config.toml
model = "image VAE"
dataset = "photos with spoken descriptions (Open Images, Localized Narratives)"
train_examples = 203450
image_size = 48
crop_scale_min = 0.7
horizontal_flip = true
translate = 0.12
color_jitter = 0.1
bottleneck = "kl"
downsampling_factor = 8
encoder_arch = "vit"
encoder_norm = "layernorm_no_bias"
encoder_norm_position = "pre"
encoder_activation = "geglu"
encoder_mlp_ratio = 2.67
encoder_head_dim = 48
encoder_fused_qkv = false
encoder_bias = "all"
encoder_qk_norm = false
encoder_layer_scale_init = 0.1
encoder_parallel_block = false
encoder_dropout = 0.05
encoder_inner_norm = false
encoder_moe = "expert_choice"
encoder_num_experts = 8
encoder_moe_every = 2
encoder_expert_mlp_ratio = 1
encoder_experts_per_token = 2
encoder_shared_expert = false
encoder_patch_size = [8, 8]
encoder_conv_stem = false
encoder_layers = 6
encoder_width = 256
encoder_positions = "relative_bias"
loss = "mse"
latent_channels = 32
decoder_norm = "groupnorm"
decoder_activation = "silu"
decoder_weight_standardization = false
decoder_widths = [48, 96, 144, 192]
decoder_blocks_per_level = 2
decoder_block = "basic"
decoder_attention = false
decoder_upsampling = "nearest_conv"
kl_weight = 0.001
residual_init = "none"
optimizer = "soap"
beta2 = 0.99
lr = 0.0028
beta1 = 0.95
shampoo_beta = 0.99
eps = 1e-08
precondition_frequency = 50
max_precond_dim = 512
one_sided = false
adamw_lr_other_params = 0.0021
grad_clip = 0.5
steps = 18300
batch_size = 128
epochs = 11.5
lr_schedule = "cosine"
final_lr_fraction = 0
warmup_steps = 910
weight_decay = 0.06
adamw_weight_decay_other_params = 0
Rows from block 0 of the decoder, named by matrix and row number. Rows with one number belong to one channel. Each number is 200 + 40 x the weight over its row's rms, rounded and kept within 0 to 999. All counts start at 0. After the name is the row's rms in percent of the matrix's.
# convs0: first 3x3 conv (decoder.mid.0.convs.0.weight, 192x192x3x3), inputs 0-8, a 3x3 kernel for each
# convs1: second 3x3 conv (decoder.mid.0.convs.1.weight, 192x192x3x3, transposed), outputs 0-8, a 3x3 kernel for each
convs0.78,098,180,240,204,209,268,160,227,202,181,171,140,192,291,209,312,174,171,162,205,240,181,181,205,213,273,190,220,209,175,209,261,207,268,236,207,198,155,250,211,146,198,173,183,274,150,154,231,196,172,112,111,193,232,132,197,231,227,87,266,247,143,263,195,172,184,228,187,223,199,214,230,169,180,183,193,251,86,198,159,233,173
convs1.78,100,171,155,201,220,228,230,267,218,207,231,284,218,165,242,186,168,174,187,269,236,218,193,196,172,190,183,210,205,229,189,97,161,173,119,141,198,245,158,242,181,174,231,161,182,238,250,199,175,231,148,246,234,141,198,246,255,198,162,216,264,125,168,199,269,203,192,214,261,154,182,296,215,230,208,220,219,187,184,167,223,213
convs0.79,110,174,147,178,224,172,162,167,156,151,160,98,176,152,162,185,212,194,176,232,246,164,217,188,219,221,259,222,192,125,160,149,206,144,109,146,181,171,269,180,184,196,185,121,211,207,156,161,132,167,119,125,201,260,215,146,192,168,189,238,193,176,180,187,152,202,239,200,202,252,219,188,220,183,136,172,199,180,186,202,262,193
convs1.79,109,164,220,212,241,166,163,229,196,180,114,144,181,160,45,151,249,245,237,205,179,212,171,237,155,210,172,177,128,203,270,129,167,231,180,171,167,129,206,204,142,172,170,171,227,238,206,140,244,241,144,232,246,167,192,217,243,198,192,234,226,195,244,193,206,96,172,213,239,228,188,237,214,204,229,212,236,234,161,207,242,201
convs0.80,100,201,195,273,233,259,253,235,190,241,195,166,238,176,221,150,189,167,232,191,182,216,262,133,229,200,206,193,204,219,256,198,251,175,165,239,176,200,210,182,174,140,155,175,163,194,275,97,194,247,231,234,230,103,157,230,164,251,136,306,130,167,183,189,158,166,166,149,176,106,191,140,222,204,179,176,203,171,187,229,213,198
convs1.80,106,160,124,176,220,173,162,172,193,215,207,241,200,181,205,187,159,179,159,217,194,221,183,270,194,163,179,181,172,172,149,198,199,159,152,200,168,186,195,185,243,131,149,219,240,255,240,266,223,170,229,191,214,191,203,186,158,214,292,157,261,261,273,223,194,229,207,239,162,202,231,174,181,166,194,185,183,187,123,202,201,182
convs0.81,120,198,133,180,249,154,228,205,148,201,236,270,267,268,213,168,275,287,188,194,227,209,157,306,219,219,203,241,180,184,175,185,199,210,178,134,191,136,208,166,179,185,138,174,165,195,184,197,168,121,130,119,309,227,259,174,214,161,239,166,226,256,140,230,208,160,235,187,125,188,152,199,160,164,193,198,240,92,139,221,144,205
convs1.81,114,240,176,172,191,281,178,177,163,178,168,176,219,235,194,188,182,188,161,201,210,236,221,181,209,216,185,230,236,217,216,182,144,168,266,174,233,171,220,249,227,232,221,206,160,178,150,135,90,269,240,180,197,166,159,163,289,152,161,171,176,231,178,230,158,212,279,176,242,234,180,219,176,194,222,166,236,172,145,206,166,204
convs0.82,115,175,284,178,165,161,149,165,156,143,165,197,160,173,234,138,176,175,180,166,187,189,249,206,213,220,187,192,203,199,195,151,108,172,133,144,174,165,179,180,190,183,264,211,207,216,109,204,141,163,179,183,110,154,132,245,203,185,152,238,153,203,241,210,232,209,227,189,184,269,171,160,191,227,198,220,231,226,212,216,223,226
convs1.82,099,140,236,187,172,230,231,147,206,212,225,192,222,269,218,182,191,196,142,194,141,189,275,287,290,201,225,202,173,192,194,173,174,222,181,163,218,180,184,235,234,200,195,226,190,217,226,176,178,253,114,210,200,131,184,150,152,217,218,191,149,169,146,160,257,196,157,165,60,156,241,205,200,168,198,187,149,146,173,190,223,205
convs0.83,079,180,314,179,257,188,217,288,241,230,178,234,292,239,346,283,199,220,160,208,186,220,216,120,226,225,225,200,213,245,214,260,320,234,234,236,273,197,174,197,200,290,158,194,192,196,232,231,172,287,215,231,228,283,238,294,204,197,294,164,126,263,204,252,207,208,162,155,238,181,201,130,183,219,251,221,221,244,200,185,136,193
convs1.83,080,167,182,216,224,206,209,275,126,210,155,171,197,169,293,144,197,214,179,195,155,165,203,283,209,153,192,156,200,175,174,206,173,235,194,242,174,244,143,178,241,221,214,255,198,217,192,147,226,217,254,201,209,204,197,204,162,187,268,190,185,220,363,228,229,257,172,245,218,148,220,167,190,242,221,197,235,199,186,249,204,185
convs0.84,086,197,271,231,251,182,194,206,333,238,146,241,206,205,381,193,206,241,275,255,252,192,248,232,208,235,228,185,216,194,204,222,212,151,236,232,176,179,138,187,151,245,216,175,176,202,199,200,213,252,167,183,188,228,250,225,254,193,217,234,271,163,162,163,153,209,176,148,267,212,254,208,168,192,240,170,246,202,188,222,300,146
convs1.84,089,172,160,208,169,234,179,168,130,267,189,161,146,206,182,173,214,172,287,204,185,199,177,233,191,205,211,200,224,254,198,197,200,229,186,178,224,181,233,159,162,259,209,170,182,197,238,198,207,244,151,194,248,222,176,216,121,169,171,214,221,66,184,157,201,245,171,210,231,250,209,232,264,296,144,201,221,138,193,196,205,251
convs0.85,123,190,165,172,166,170,105,132,134,164,150,200,138,186,126,146,179,173,153,222,238,181,182,205,159,226,216,240,207,197,200,239,105,206,168,163,165,197,137,165,133,182,182,188,182,164,172,198,208,150,294,174,146,159,175,172,187,200,262,199,190,197,186,184,234,252,226,197,289,266,224,331,175,179,129,159,193,219,202,179,188,177
convs1.85,113,166,209,269,231,277,215,213,145,237,209,234,226,191,181,205,197,174,224,202,139,208,223,184,156,225,189,186,220,261,215,201,255,235,159,187,207,214,144,214,159,201,163,202,229,180,199,188,182,218,148,112,215,195,210,265,219,219,137,198,200,238,200,225,188,205,234,198,143,163,183,134,213,208,200,219,206,136,235,219,194,234
convs0.86,104,227,119,175,188,209,257,179,137,267,206,265,239,136,32,179,193,348,178,231,157,201,185,397,181,189,178,252,183,98,179,185,226,199,183,240,213,166,180,219,146,119,225,171,167,202,195,215,169,215,195,129,219,253,118,181,231,164,181,284,232,88,211,240,181,180,151,178,114,210,212,161,206,204,209,220,152,204,166,232,181,203
convs1.86,112,152,237,196,215,261,248,165,186,162,202,178,181,135,164,248,184,272,136,239,279,239,204,226,281,224,151,136,238,221,181,191,155,257,220,239,229,206,173,192,186,221,132,144,175,185,222,170,212,190,211,226,144,172,181,124,228,291,207,210,144,249,195,201,173,198,203,174,236,199,227,163,208,194,228,213,221,193,262,169,190,170
convs0.87,093,241,279,264,208,150,180,231,199,199,228,178,203,219,369,143,218,174,217,219,212,229,216,220,215,167,225,200,195,225,200,214,195,192,260,136,170,212,223,251,207,255,218,197,184,245,189,187,231,228,184,190,198,280,209,132,231,123,309,263,212,195,13,218,216,221,189,241,139,184,199,202,208,163,235,262,121,180,195,201,249,260
convs1.87,099,170,322,155,203,161,151,190,208,141,212,168,188,190,92,152,243,215,177,251,186,197,195,223,122,198,203,188,203,155,197,182,180,168,211,183,217,154,251,187,191,190,160,202,193,140,155,214,244,215,167,226,223,245,206,195,244,180,160,239,148,168,187,246,183,179,200,200,250,208,139,238,170,182,201,162,175,139,328,224,160,206
convs0.88,107,235,193,191,153,214,201,190,135,226,169,233,239,226,224,197,162,203,200,218,226,191,244,283,210,256,239,218,148,257,225,221,224,235,195,254,175,233,193,193,216,84,198,222,182,217,156,258,230,148,263,292,144,123,241,154,180,211,215,248,270,192,206,145,206,214,217,232,176,240,237,244,216,179,246,218,202,201,155,237,214,197
convs1.88,112,198,202,251,234,184,183,168,161,222,195,258,197,201,271,190,192,204,197,197,207,172,221,209,189,232,236,218,179,158,247,248,259,178,141,133,176,149,222,220,210,144,111,196,249,186,214,293,256,202,171,251,166,156,217,265,140,186,218,217,228,240,246,206,174,196,193,225,219,182,220,242,173,164,273,183,202,246,234,125,207,289
convs0.89,080,108,180,190,222,114,286,151,191,202,127,175,146,180,141,348,200,302,169,210,187,206,243,154,218,190,214,191,252,275,274,205,260,246,172,114,152,211,170,198,189,141,171,135,198,169,120,150,258,205,97,186,180,179,196,198,149,236,273,304,194,196,143,182,213,195,241,256,198,163,172,182,203,137,187,204,216,218,165,199,129,174
convs1.89,083,158,228,185,189,253,146,166,207,246,192,200,208,133,249,193,166,279,243,204,170,206,188,264,218,214,182,178,218,229,144,191,164,131,178,157,161,171,165,189,172,222,187,210,218,128,226,170,212,189,251,195,194,224,180,222,206,192,276,199,198,181,245,221,230,210,197,320,255,207,166,238,194,174,196,200,146,172,244,112,202,256
convs0.90,124,182,180,165,148,206,185,200,217,145,189,191,154,208,156,235,189,195,225,268,252,209,229,278,171,260,220,225,229,154,198,148,201,193,187,198,180,170,206,175,195,145,176,177,152,191,226,209,127,235,184,150,237,195,190,221,143,217,195,215,223,186,231,229,199,244,216,206,211,207,265,226,231,174,228,154,179,197,183,214,195,212
convs1.90,101,228,220,137,233,183,114,222,234,182,198,203,212,204,210,237,203,182,295,251,267,246,170,262,215,140,191,172,223,207,160,197,228,160,223,204,190,182,222,175,197,169,206,222,186,153,152,230,224,177,274,202,214,159,151,203,225,202,240,161,222,242,243,220,189,209,152,176,241,176,115,127,130,194,189,190,151,111,202,187,229,205
convs0.91,105,226,178,177,233,366,173,186,211,164,212,179,204,169,114,218,236,82,201,200,245,213,190,205,213,250,209,200,191,218,217,201,308,155,188,156,198,205,205,242,255,186,162,188,235,205,224,194,147,219,90,278,203,158,136,179,266,231,280,227,217,229,228,179,242,180,193,165,283,144,226,205,177,193,178,217,207,182,274,169,210,209
convs1.91,110,227,250,246,237,166,249,171,172,154,238,269,140,239,136,214,192,221,211,211,225,235,211,173,168,222,232,199,180,254,205,178,126,162,181,117,206,200,262,181,223,170,197,180,148,214,262,249,222,190,183,78,219,239,191,236,210,180,259,173,136,176,217,241,199,201,182,261,199,205,187,214,172,179,238,198,220,265,196,200,239,216
convs0.92,076,170,282,182,221,278,256,161,237,197,160,298,209,188,132,309,227,170,256,188,206,202,296,203,186,186,195,204,208,174,225,265,285,178,231,187,184,244,197,218,222,175,230,210,218,201,260,165,188,225,230,237,122,192,188,208,175,194,191,248,180,247,126,180,221,192,264,273,253,227,259,248,178,226,199,227,226,237,234,167,240,199
convs1.92,085,178,189,246,166,182,196,160,206,161,183,177,251,215,216,198,180,153,215,131,176,201,314,247,187,206,222,161,175,242,211,172,210,229,173,165,173,198,188,266,230,254,227,184,190,190,177,173,231,218,322,95,180,228,157,178,190,236,187,116,182,234,134,232,242,170,189,230,237,240,228,214,285,231,140,203,142,287,151,251,227,219
convs0.93,108,212,138,161,193,91,196,161,133,121,167,146,172,198,164,178,209,170,193,248,205,205,212,115,156,179,207,166,207,190,204,146,110,141,235,165,129,204,197,175,242,156,191,243,179,168,190,167,209,212,156,198,203,152,183,188,157,212,203,133,177,313,190,210,209,220,213,281,238,237,257,198,219,184,265,228,194,234,238,161,200,143
convs1.93,103,218,258,196,152,218,245,169,106,218,182,183,165,222,207,148,178,164,190,202,141,257,213,226,227,191,271,202,213,202,187,148,247,243,179,217,205,220,194,183,151,236,168,238,237,254,169,188,211,204,208,207,266,183,247,230,154,167,121,159,159,192,201,205,201,201,145,216,334,241,193,210,194,233,206,266,230,188,245,216,221,217
convs0.94,075,174,221,122,234,255,153,147,310,223,181,251,235,234,248,177,225,234,243,242,202,249,226,202,238,185,239,200,210,179,238,244,243,281,197,202,219,221,161,165,164,219,239,181,209,203,170,208,168,193,235,228,222,188,174,204,242,260,144,308,300,163,151,213,214,204,175,202,148,241,188,153,173,245,197,233,220,229,267,186,240,197
convs1.94,085,141,198,183,275,223,236,204,176,207,167,135,225,313,121,231,221,171,223,169,193,200,172,134,193,195,273,215,167,177,192,167,204,222,208,181,144,175,218,188,178,216,210,162,151,220,191,184,230,190,0,215,300,210,219,182,204,209,161,242,231,223,204,255,255,167,217,154,306,238,164,233,181,217,138,167,175,174,268,166,185,261
convs0.95,099,236,260,193,178,199,315,195,243,233,185,201,191,166,326,177,171,236,187,211,217,184,174,124,212,233,239,191,224,232,239,234,272,196,225,149,188,188,181,187,227,173,139,207,183,156,168,107,122,157,196,144,192,195,236,282,191,245,249,199,226,225,148,197,203,206,162,222,257,216,231,231,158,140,127,210,191,286,188,156,174,188
convs1.95,103,224,132,211,219,168,238,223,142,173,208,146,222,152,186,185,210,189,230,183,205,130,173,313,223,165,202,213,175,268,174,148,169,192,205,211,188,178,219,149,219,229,203,196,178,209,162,155,246,232,111,176,223,207,206,204,191,176,205,212,205,183,158,195,220,211,134,261,212,218,200,240,219,159,186,221,185,183,176,240,174,217
convs0.96,116,187,168,204,170,115,131,174,201,208,157,229,185,226,305,78,179,212,141,205,214,222,217,258,235,212,209,222,212,185,178,143,125,105,179,178,184,247,249,211,186,225,179,178,188,199,203,114,190,168,168,215,203,216,194,205,241,185,116,213,206,213,139,190,219,218,175,262,198,184,224,242,201,181,174,176,189,268,136,197,242,145
convs1.96,109,203,165,177,234,196,204,184,227,194,226,116,166,223,241,228,168,188,216,251,223,246,164,179,150,170,233,182,201,247,172,216,239,151,283,268,219,229,213,246,174,179,245,235,196,168,198,119,176,188,158,208,235,177,126,196,127,178,179,145,157,187,208,230,211,217,188,188,178,144,248,180,216,202,156,190,212,174,206,241,171,172
convs0.97,092,147,202,222,123,213,217,139,130,160,249,163,225,244,132,155,152,250,203,174,199,192,224,255,186,165,216,217,172,219,196,218,310,231,242,155,228,246,209,203,216,197,145,157,197,217,190,191,209,209,110,173,213,227,289,155,91,192,216,334,219,176,111,148,242,180,187,220,228,210,174,186,230,188,166,234,185,253,145,170,136,192
convs1.97,093,182,196,258,197,184,148,156,224,198,163,167,241,174,120,168,192,213,159,143,157,192,200,221,171,183,181,217,235,267,213,207,205,189,198,195,211,257,229,268,270,197,196,198,231,198,160,187,226,246,137,210,168,209,249,182,232,214,242,208,174,200,206,171,182,241,212,224,275,205,151,226,198,182,216,184,210,173,193,156,225,216
convs0.98,105,208,248,203,281,309,251,254,281,212,274,277,221,220,406,303,205,322,209,169,187,218,227,280,243,236,202,195,256,246,265,290,337,274,232,297,220,196,188,196,178,249,187,222,145,191,189,244,178,184,218,220,145,179,196,289,249,212,282,289,242,244,177,204,193,212,173,219,264,198,179,217,185,235,160,186,188,251,185,164,215,211
convs1.98,090,195,147,197,225,111,209,178,151,179,184,178,167,181,175,200,193,141,177,244,216,184,195,210,191,189,205,174,157,186,194,158,155,209,182,214,241,194,237,154,214,226,142,227,229,140,219,223,220,231,118,218,250,163,229,218,211,218,199,202,221,261,260,183,217,263,170,215,227,200,225,221,201,205,206,228,259,159,215,208,218,162
convs0.99,104,260,135,168,151,172,242,200,165,174,199,275,230,177,89,212,183,217,192,158,176,175,194,199,92,191,213,214,152,142,193,156,182,157,151,196,193,168,203,189,129,201,198,176,177,220,141,201,240,140,85,267,139,167,136,168,131,217,167,275,203,153,131,207,230,219,125,194,229,210,151,239,243,167,202,269,292,223,245,235,218,193
convs1.99,105,179,176,172,168,219,233,233,306,175,200,274,200,196,168,227,196,126,173,175,267,213,185,169,155,178,171,250,173,224,227,195,156,180,210,162,218,182,231,231,238,182,170,188,182,168,219,194,259,222,158,268,157,192,196,208,229,222,109,181,265,167,151,223,188,249,216,217,224,286,263,244,165,220,170,207,212,195,117,162,211,251
convs0.100,105,134,152,186,255,250,208,227,175,117,204,258,181,177,259,247,271,192,283,203,171,176,216,228,174,173,191,169,221,182,119,222,145,149,206,199,245,157,123,180,178,155,191,151,212,175,251,147,203,196,206,166,225,169,181,123,191,157,188,192,268,173,235,197,174,204,216,174,213,165,209,136,89,146,211,248,233,128,209,220,211,209
convs1.100,107,273,260,205,195,154,193,202,161,236,152,166,193,197,249,215,148,181,165,253,298,214,202,220,232,222,130,150,200,192,173,202,131,133,209,168,188,239,231,244,192,177,247,188,199,207,218,282,185,220,131,163,187,142,174,172,167,214,103,135,244,168,195,249,244,233,194,148,292,309,153,223,264,274,246,177,248,248,162,194,174,252
convs0.101,096,269,240,252,146,245,187,220,226,204,118,244,197,128,211,179,165,155,88,182,203,210,191,244,180,187,114,246,169,175,190,105,202,228,202,240,221,211,251,181,166,171,202,154,122,168,182,187,209,100,51,141,199,172,221,209,233,148,176,203,263,122,133,183,231,280,151,239,181,238,168,245,172,216,312,258,169,237,225,196,255,245
convs1.101,100,189,163,159,201,181,173,178,198,164,195,200,102,176,178,150,201,148,201,195,211,154,125,216,157,144,173,177,200,197,145,152,208,256,195,176,247,180,203,184,182,192,145,163,274,250,118,195,187,224,214,218,197,169,225,261,193,282,217,273,241,186,122,196,187,214,183,208,271,126,212,144,150,175,261,220,268,183,204,218,153,232
convs0.102,106,151,179,150,207,198,208,155,212,146,160,276,184,284,260,117,205,297,215,150,195,145,175,260,219,216,186,230,191,231,195,199,298,247,239,211,196,188,185,141,181,313,188,197,225,179,201,181,163,132,204,207,239,128,192,252,229,209,202,268,250,212,222,217,215,301,183,275,239,237,273,238,215,203,220,181,254,241,221,168,252,252
convs1.102,103,203,168,203,247,209,134,195,218,222,237,175,117,248,193,163,204,183,250,189,207,95,179,180,255,170,197,224,231,235,193,147,174,204,203,156,230,233,224,195,209,191,230,191,189,211,164,224,145,229,248,261,171,241,179,220,170,246,192,145,247,222,202,193,168,197,183,213,284,176,224,249,205,229,210,233,212,191,207,206,168,269
convs0.103,082,219,235,208,246,294,180,243,290,291,214,260,152,235,73,313,228,220,233,183,207,221,228,241,188,219,224,184,219,237,281,264,337,304,255,287,262,212,248,218,154,220,264,228,188,228,193,202,266,184,196,261,192,159,219,97,253,166,227,266,170,231,181,178,211,241,247,300,213,257,255,230,196,160,196,215,161,277,218,182,194,163
convs1.103,091,136,178,243,199,127,218,163,184,188,200,222,221,125,235,209,201,107,156,234,112,210,243,170,203,231,208,136,201,178,257,190,186,300,164,213,161,127,221,201,199,224,206,187,229,222,227,174,191,203,204,145,191,161,213,159,160,213,221,222,181,193,166,210,224,196,218,238,231,239,211,247,244,237,140,186,217,269,216,237,152,118
convs0.104,109,263,184,228,281,241,296,232,213,233,157,125,251,236,349,301,88,113,228,247,184,259,194,202,129,207,290,194,199,253,176,245,275,211,248,222,207,224,181,158,209,183,251,234,201,222,173,145,181,243,270,245,149,115,196,203,220,175,274,283,169,217,250,255,158,188,239,155,199,215,267,289,226,236,228,207,140,161,176,174,208,210
convs1.104,112,156,180,235,189,118,250,199,219,212,214,254,250,194,209,210,179,225,193,226,194,214,220,122,196,196,275,228,154,191,182,165,179,167,225,191,161,190,167,187,129,160,223,239,282,180,173,175,169,216,219,217,167,227,193,160,246,183,137,192,157,166,117,233,158,190,108,172,239,227,155,216,266,225,236,214,209,199,248,140,182,161
convs0.105,115,269,179,228,196,185,239,222,248,181,225,230,150,203,121,209,156,182,194,226,174,248,209,283,201,203,195,209,178,215,174,139,168,172,155,195,217,218,148,210,187,111,234,169,172,169,188,159,178,187,292,191,161,180,140,210,208,124,156,304,191,192,239,137,161,188,192,153,201,244,186,199,192,217,113,152,178,150,176,221,157,221
convs1.105,115,213,94,191,216,233,248,213,145,132,223,186,236,201,204,195,190,163,182,248,232,186,265,241,143,163,150,164,206,232,199,152,175,158,167,239,211,188,163,204,188,186,266,181,220,236,211,178,204,210,259,202,211,243,187,178,199,204,154,198,288,178,162,208,199,157,205,236,167,271,173,172,264,212,189,211,171,220,214,149,188,147
convs0.106,107,215,221,186,191,229,205,149,129,157,166,189,211,262,113,198,232,191,189,238,265,218,188,175,201,185,221,182,248,174,195,136,93,132,176,208,221,163,223,121,206,229,177,188,174,192,215,229,142,257,202,182,163,217,172,214,184,163,217,250,215,230,183,174,230,200,179,219,212,210,164,215,170,183,214,176,176,250,252,171,236,258
convs1.106,099,199,243,245,213,245,223,152,159,216,199,241,153,191,180,177,245,209,166,173,179,224,197,189,184,216,184,198,240,201,200,245,177,247,220,212,289,240,257,156,278,233,234,143,220,205,199,204,174,193,215,121,179,235,235,181,129,181,234,262,194,221,207,213,223,190,201,199,265,201,220,167,171,166,235,229,197,250,224,222,199,164
convs0.107,103,272,246,174,205,208,188,225,153,166,224,209,189,221,175,189,182,159,264,183,197,217,184,170,166,166,223,172,197,155,160,203,278,219,186,173,174,178,192,218,216,183,153,233,247,128,182,188,230,282,192,168,240,207,206,229,206,158,315,241,116,161,134,221,187,187,188,221,257,226,174,253,203,184,239,190,217,257,220,215,229,179
convs1.107,103,238,193,180,199,155,152,168,137,111,230,210,185,242,214,217,217,164,127,245,185,244,233,219,117,220,220,218,185,226,201,235,235,274,248,250,167,253,157,208,199,186,202,213,153,197,271,165,176,252,186,180,179,150,196,215,241,284,239,314,187,203,207,160,237,155,211,219,136,196,204,241,234,195,209,203,186,202,247,165,159,144
convs0.108,081,241,238,178,267,307,245,243,288,224,208,182,137,249,259,341,255,295,208,178,230,194,167,168,213,221,230,181,187,261,228,232,240,177,211,195,245,187,156,235,196,162,224,220,219,208,168,173,210,251,180,209,113,210,182,212,134,168,212,250,100,195,280,214,172,272,151,163,203,193,182,195,219,217,161,194,214,166,192,230,172,177
convs1.108,080,198,184,250,190,177,280,210,182,143,241,218,181,178,219,275,179,220,153,190,192,192,205,163,203,193,232,214,187,200,199,191,244,214,231,264,148,214,192,166,214,208,221,174,245,206,175,193,245,141,197,158,148,209,177,215,164,187,227,187,203,151,181,210,183,204,213,186,145,199,247,181,200,226,183,188,228,150,231,172,210,198
convs0.109,098,205,165,220,162,206,188,161,120,157,198,155,209,205,70,182,204,160,166,242,272,184,210,199,209,232,236,154,164,211,217,196,143,124,161,192,182,176,286,172,220,202,251,227,202,194,175,151,161,258,239,185,160,316,174,209,257,173,138,289,138,180,197,198,182,194,205,225,122,240,125,173,218,211,198,235,157,162,207,154,200,199
convs1.109,100,200,206,242,311,260,267,188,256,223,164,206,234,296,269,228,222,199,208,214,199,139,189,65,119,198,222,165,189,129,200,174,181,198,207,207,155,150,221,214,159,240,293,183,254,249,213,228,258,142,235,259,208,236,234,204,232,227,235,205,208,223,143,161,173,223,236,152,204,187,140,221,190,183,203,163,158,193,216,188,233,209
convs0.110,095,186,219,177,182,193,161,196,167,171,134,155,137,120,115,169,173,137,183,179,239,179,174,207,187,233,222,170,220,215,239,191,152,221,262,205,218,224,223,187,198,276,227,238,173,241,129,168,172,104,154,150,156,149,87,156,272,231,199,236,211,229,261,219,201,135,199,182,243,133,239,205,234,222,208,219,179,171,198,201,192,242
convs1.110,098,212,191,216,142,170,194,194,223,212,189,237,242,93,145,263,185,256,214,145,168,236,254,196,186,213,208,273,211,226,209,326,260,165,243,167,154,182,158,199,242,227,234,203,220,199,258,192,258,169,209,166,185,166,183,194,120,177,238,168,197,172,183,153,158,234,203,196,219,189,224,224,204,216,206,219,175,228,243,196,264,208
convs0.111,082,275,302,215,271,319,222,243,319,193,153,311,215,252,172,251,114,275,205,190,166,195,195,141,187,194,228,216,187,110,214,226,246,203,159,231,133,193,228,200,235,215,232,214,175,251,216,220,192,229,214,271,201,194,215,165,130,193,191,246,212,191,175,261,195,195,164,213,243,241,170,225,240,211,127,184,203,218,183,195,172,150
convs1.111,080,203,210,156,194,153,177,132,177,217,205,190,216,178,111,221,142,177,229,257,210,212,139,273,176,202,201,199,201,209,220,197,103,205,177,244,227,177,198,214,201,182,217,177,225,221,257,161,189,198,231,232,164,230,184,191,239,206,196,211,183,159,191,201,207,182,205,235,245,246,212,222,229,250,210,153,241,170,138,208,233,151
convs0.112,118,199,173,184,242,212,194,147,255,218,250,300,161,102,152,100,127,272,224,208,180,190,186,284,150,164,197,192,165,130,166,227,187,184,213,202,182,253,146,181,183,58,209,195,183,210,265,226,203,134,296,208,216,238,245,189,238,124,172,191,182,225,124,272,171,180,205,244,220,221,255,284,216,254,222,196,191,296,210,219,178,194
convs1.112,118,145,194,204,270,155,224,210,243,184,222,159,229,174,140,187,224,183,178,222,256,192,230,255,144,155,209,204,223,252,190,143,200,235,213,208,190,226,186,217,178,216,176,181,168,126,186,237,234,168,325,238,192,178,148,181,246,160,215,96,161,287,177,184,201,144,214,196,195,204,224,194,241,178,229,242,188,176,231,213,196,137
convs0.113,084,224,219,191,195,380,168,319,295,215,335,198,208,326,154,267,251,187,180,148,178,215,195,164,169,163,167,240,202,230,223,180,209,224,154,218,159,147,220,206,217,126,181,176,201,190,204,265,212,210,164,214,239,256,212,202,296,175,242,243,230,146,210,145,228,153,152,215,142,196,120,189,188,237,303,216,222,188,176,219,200,206
convs1.113,088,174,181,167,190,200,167,188,211,215,271,287,202,215,84,128,175,209,164,201,197,159,195,124,202,209,179,198,203,220,249,237,190,122,177,183,174,134,188,170,164,183,177,160,181,213,222,192,150,180,145,213,142,248,189,169,233,187,211,318,177,184,139,185,212,169,224,221,264,142,185,228,211,206,244,208,218,167,218,155,204,191
convs0.114,077,214,209,209,208,198,261,198,162,205,310,223,234,285,191,251,290,336,285,202,215,227,181,272,203,187,181,197,159,128,174,252,264,276,220,174,184,235,151,182,153,140,210,286,236,225,183,206,206,199,196,176,239,249,264,214,200,168,191,248,199,189,186,216,182,151,235,219,262,207,177,110,178,231,238,211,213,204,264,256,146,224
convs1.114,081,139,222,231,245,142,141,196,229,177,174,176,221,224,223,218,185,240,209,181,187,225,230,177,201,238,145,186,254,206,236,194,230,197,246,258,173,153,216,215,234,260,196,168,174,192,153,226,214,203,217,203,159,166,190,176,266,157,280,184,205,210,264,169,193,199,252,302,151,245,201,207,173,186,220,210,195,134,203,165,194,235
convs0.115,086,177,317,191,142,220,174,191,213,277,251,206,256,231,219,286,213,229,181,161,213,162,213,260,165,153,232,184,233,179,197,226,190,201,162,217,192,210,190,212,202,189,194,190,199,190,200,266,216,249,125,263,217,163,264,177,188,167,284,201,187,184,147,182,269,223,244,286,180,162,203,207,228,167,246,202,213,208,200,188,254,180
convs1.115,095,157,234,197,180,163,209,159,220,211,227,209,238,137,177,265,174,154,168,167,181,174,179,165,174,178,222,209,239,185,225,188,133,176,189,140,151,172,200,175,131,213,180,180,242,193,166,251,199,241,257,186,205,184,220,199,200,146,184,184,146,134,202,217,202,220,249,261,181,204,230,179,165,207,204,216,218,165,170,207,173,168
convs0.116,111,154,194,198,145,138,136,151,108,160,194,165,163,185,86,219,146,86,164,178,217,205,207,173,209,204,205,211,200,187,206,107,178,195,201,239,179,225,113,173,153,40,210,158,205,202,117,119,208,201,188,184,193,87,185,232,196,202,162,163,211,190,208,247,231,175,199,165,153,232,232,207,167,185,140,164,190,159,209,167,252,192
convs1.116,103,199,227,274,153,189,198,192,251,205,232,227,227,166,115,185,215,170,249,190,178,229,229,141,134,223,179,213,287,236,200,226,163,170,166,189,181,232,250,185,241,217,236,138,215,173,131,180,207,158,300,225,184,199,223,156,190,191,150,124,209,174,158,152,162,221,196,146,194,186,185,117,193,231,243,201,187,195,200,198,118,178
convs0.117,098,187,181,201,236,152,212,143,230,220,170,141,227,210,269,146,192,181,198,199,164,212,213,164,245,188,135,133,174,231,202,168,177,203,169,178,107,237,146,203,210,228,267,151,232,154,198,155,210,215,76,222,152,84,92,231,193,143,192,221,218,157,106,166,218,171,194,238,201,258,196,229,156,192,156,168,159,81,244,204,211,206
convs1.117,098,160,170,182,210,204,204,147,110,203,190,248,193,185,276,201,115,171,189,189,138,152,256,303,134,210,209,210,250,193,236,257,183,173,264,267,203,151,139,159,171,139,231,210,236,208,237,224,212,125,263,136,190,263,215,205,148,201,247,272,207,240,143,194,169,174,222,201,132,197,220,163,212,154,195,252,143,252,136,219,216,151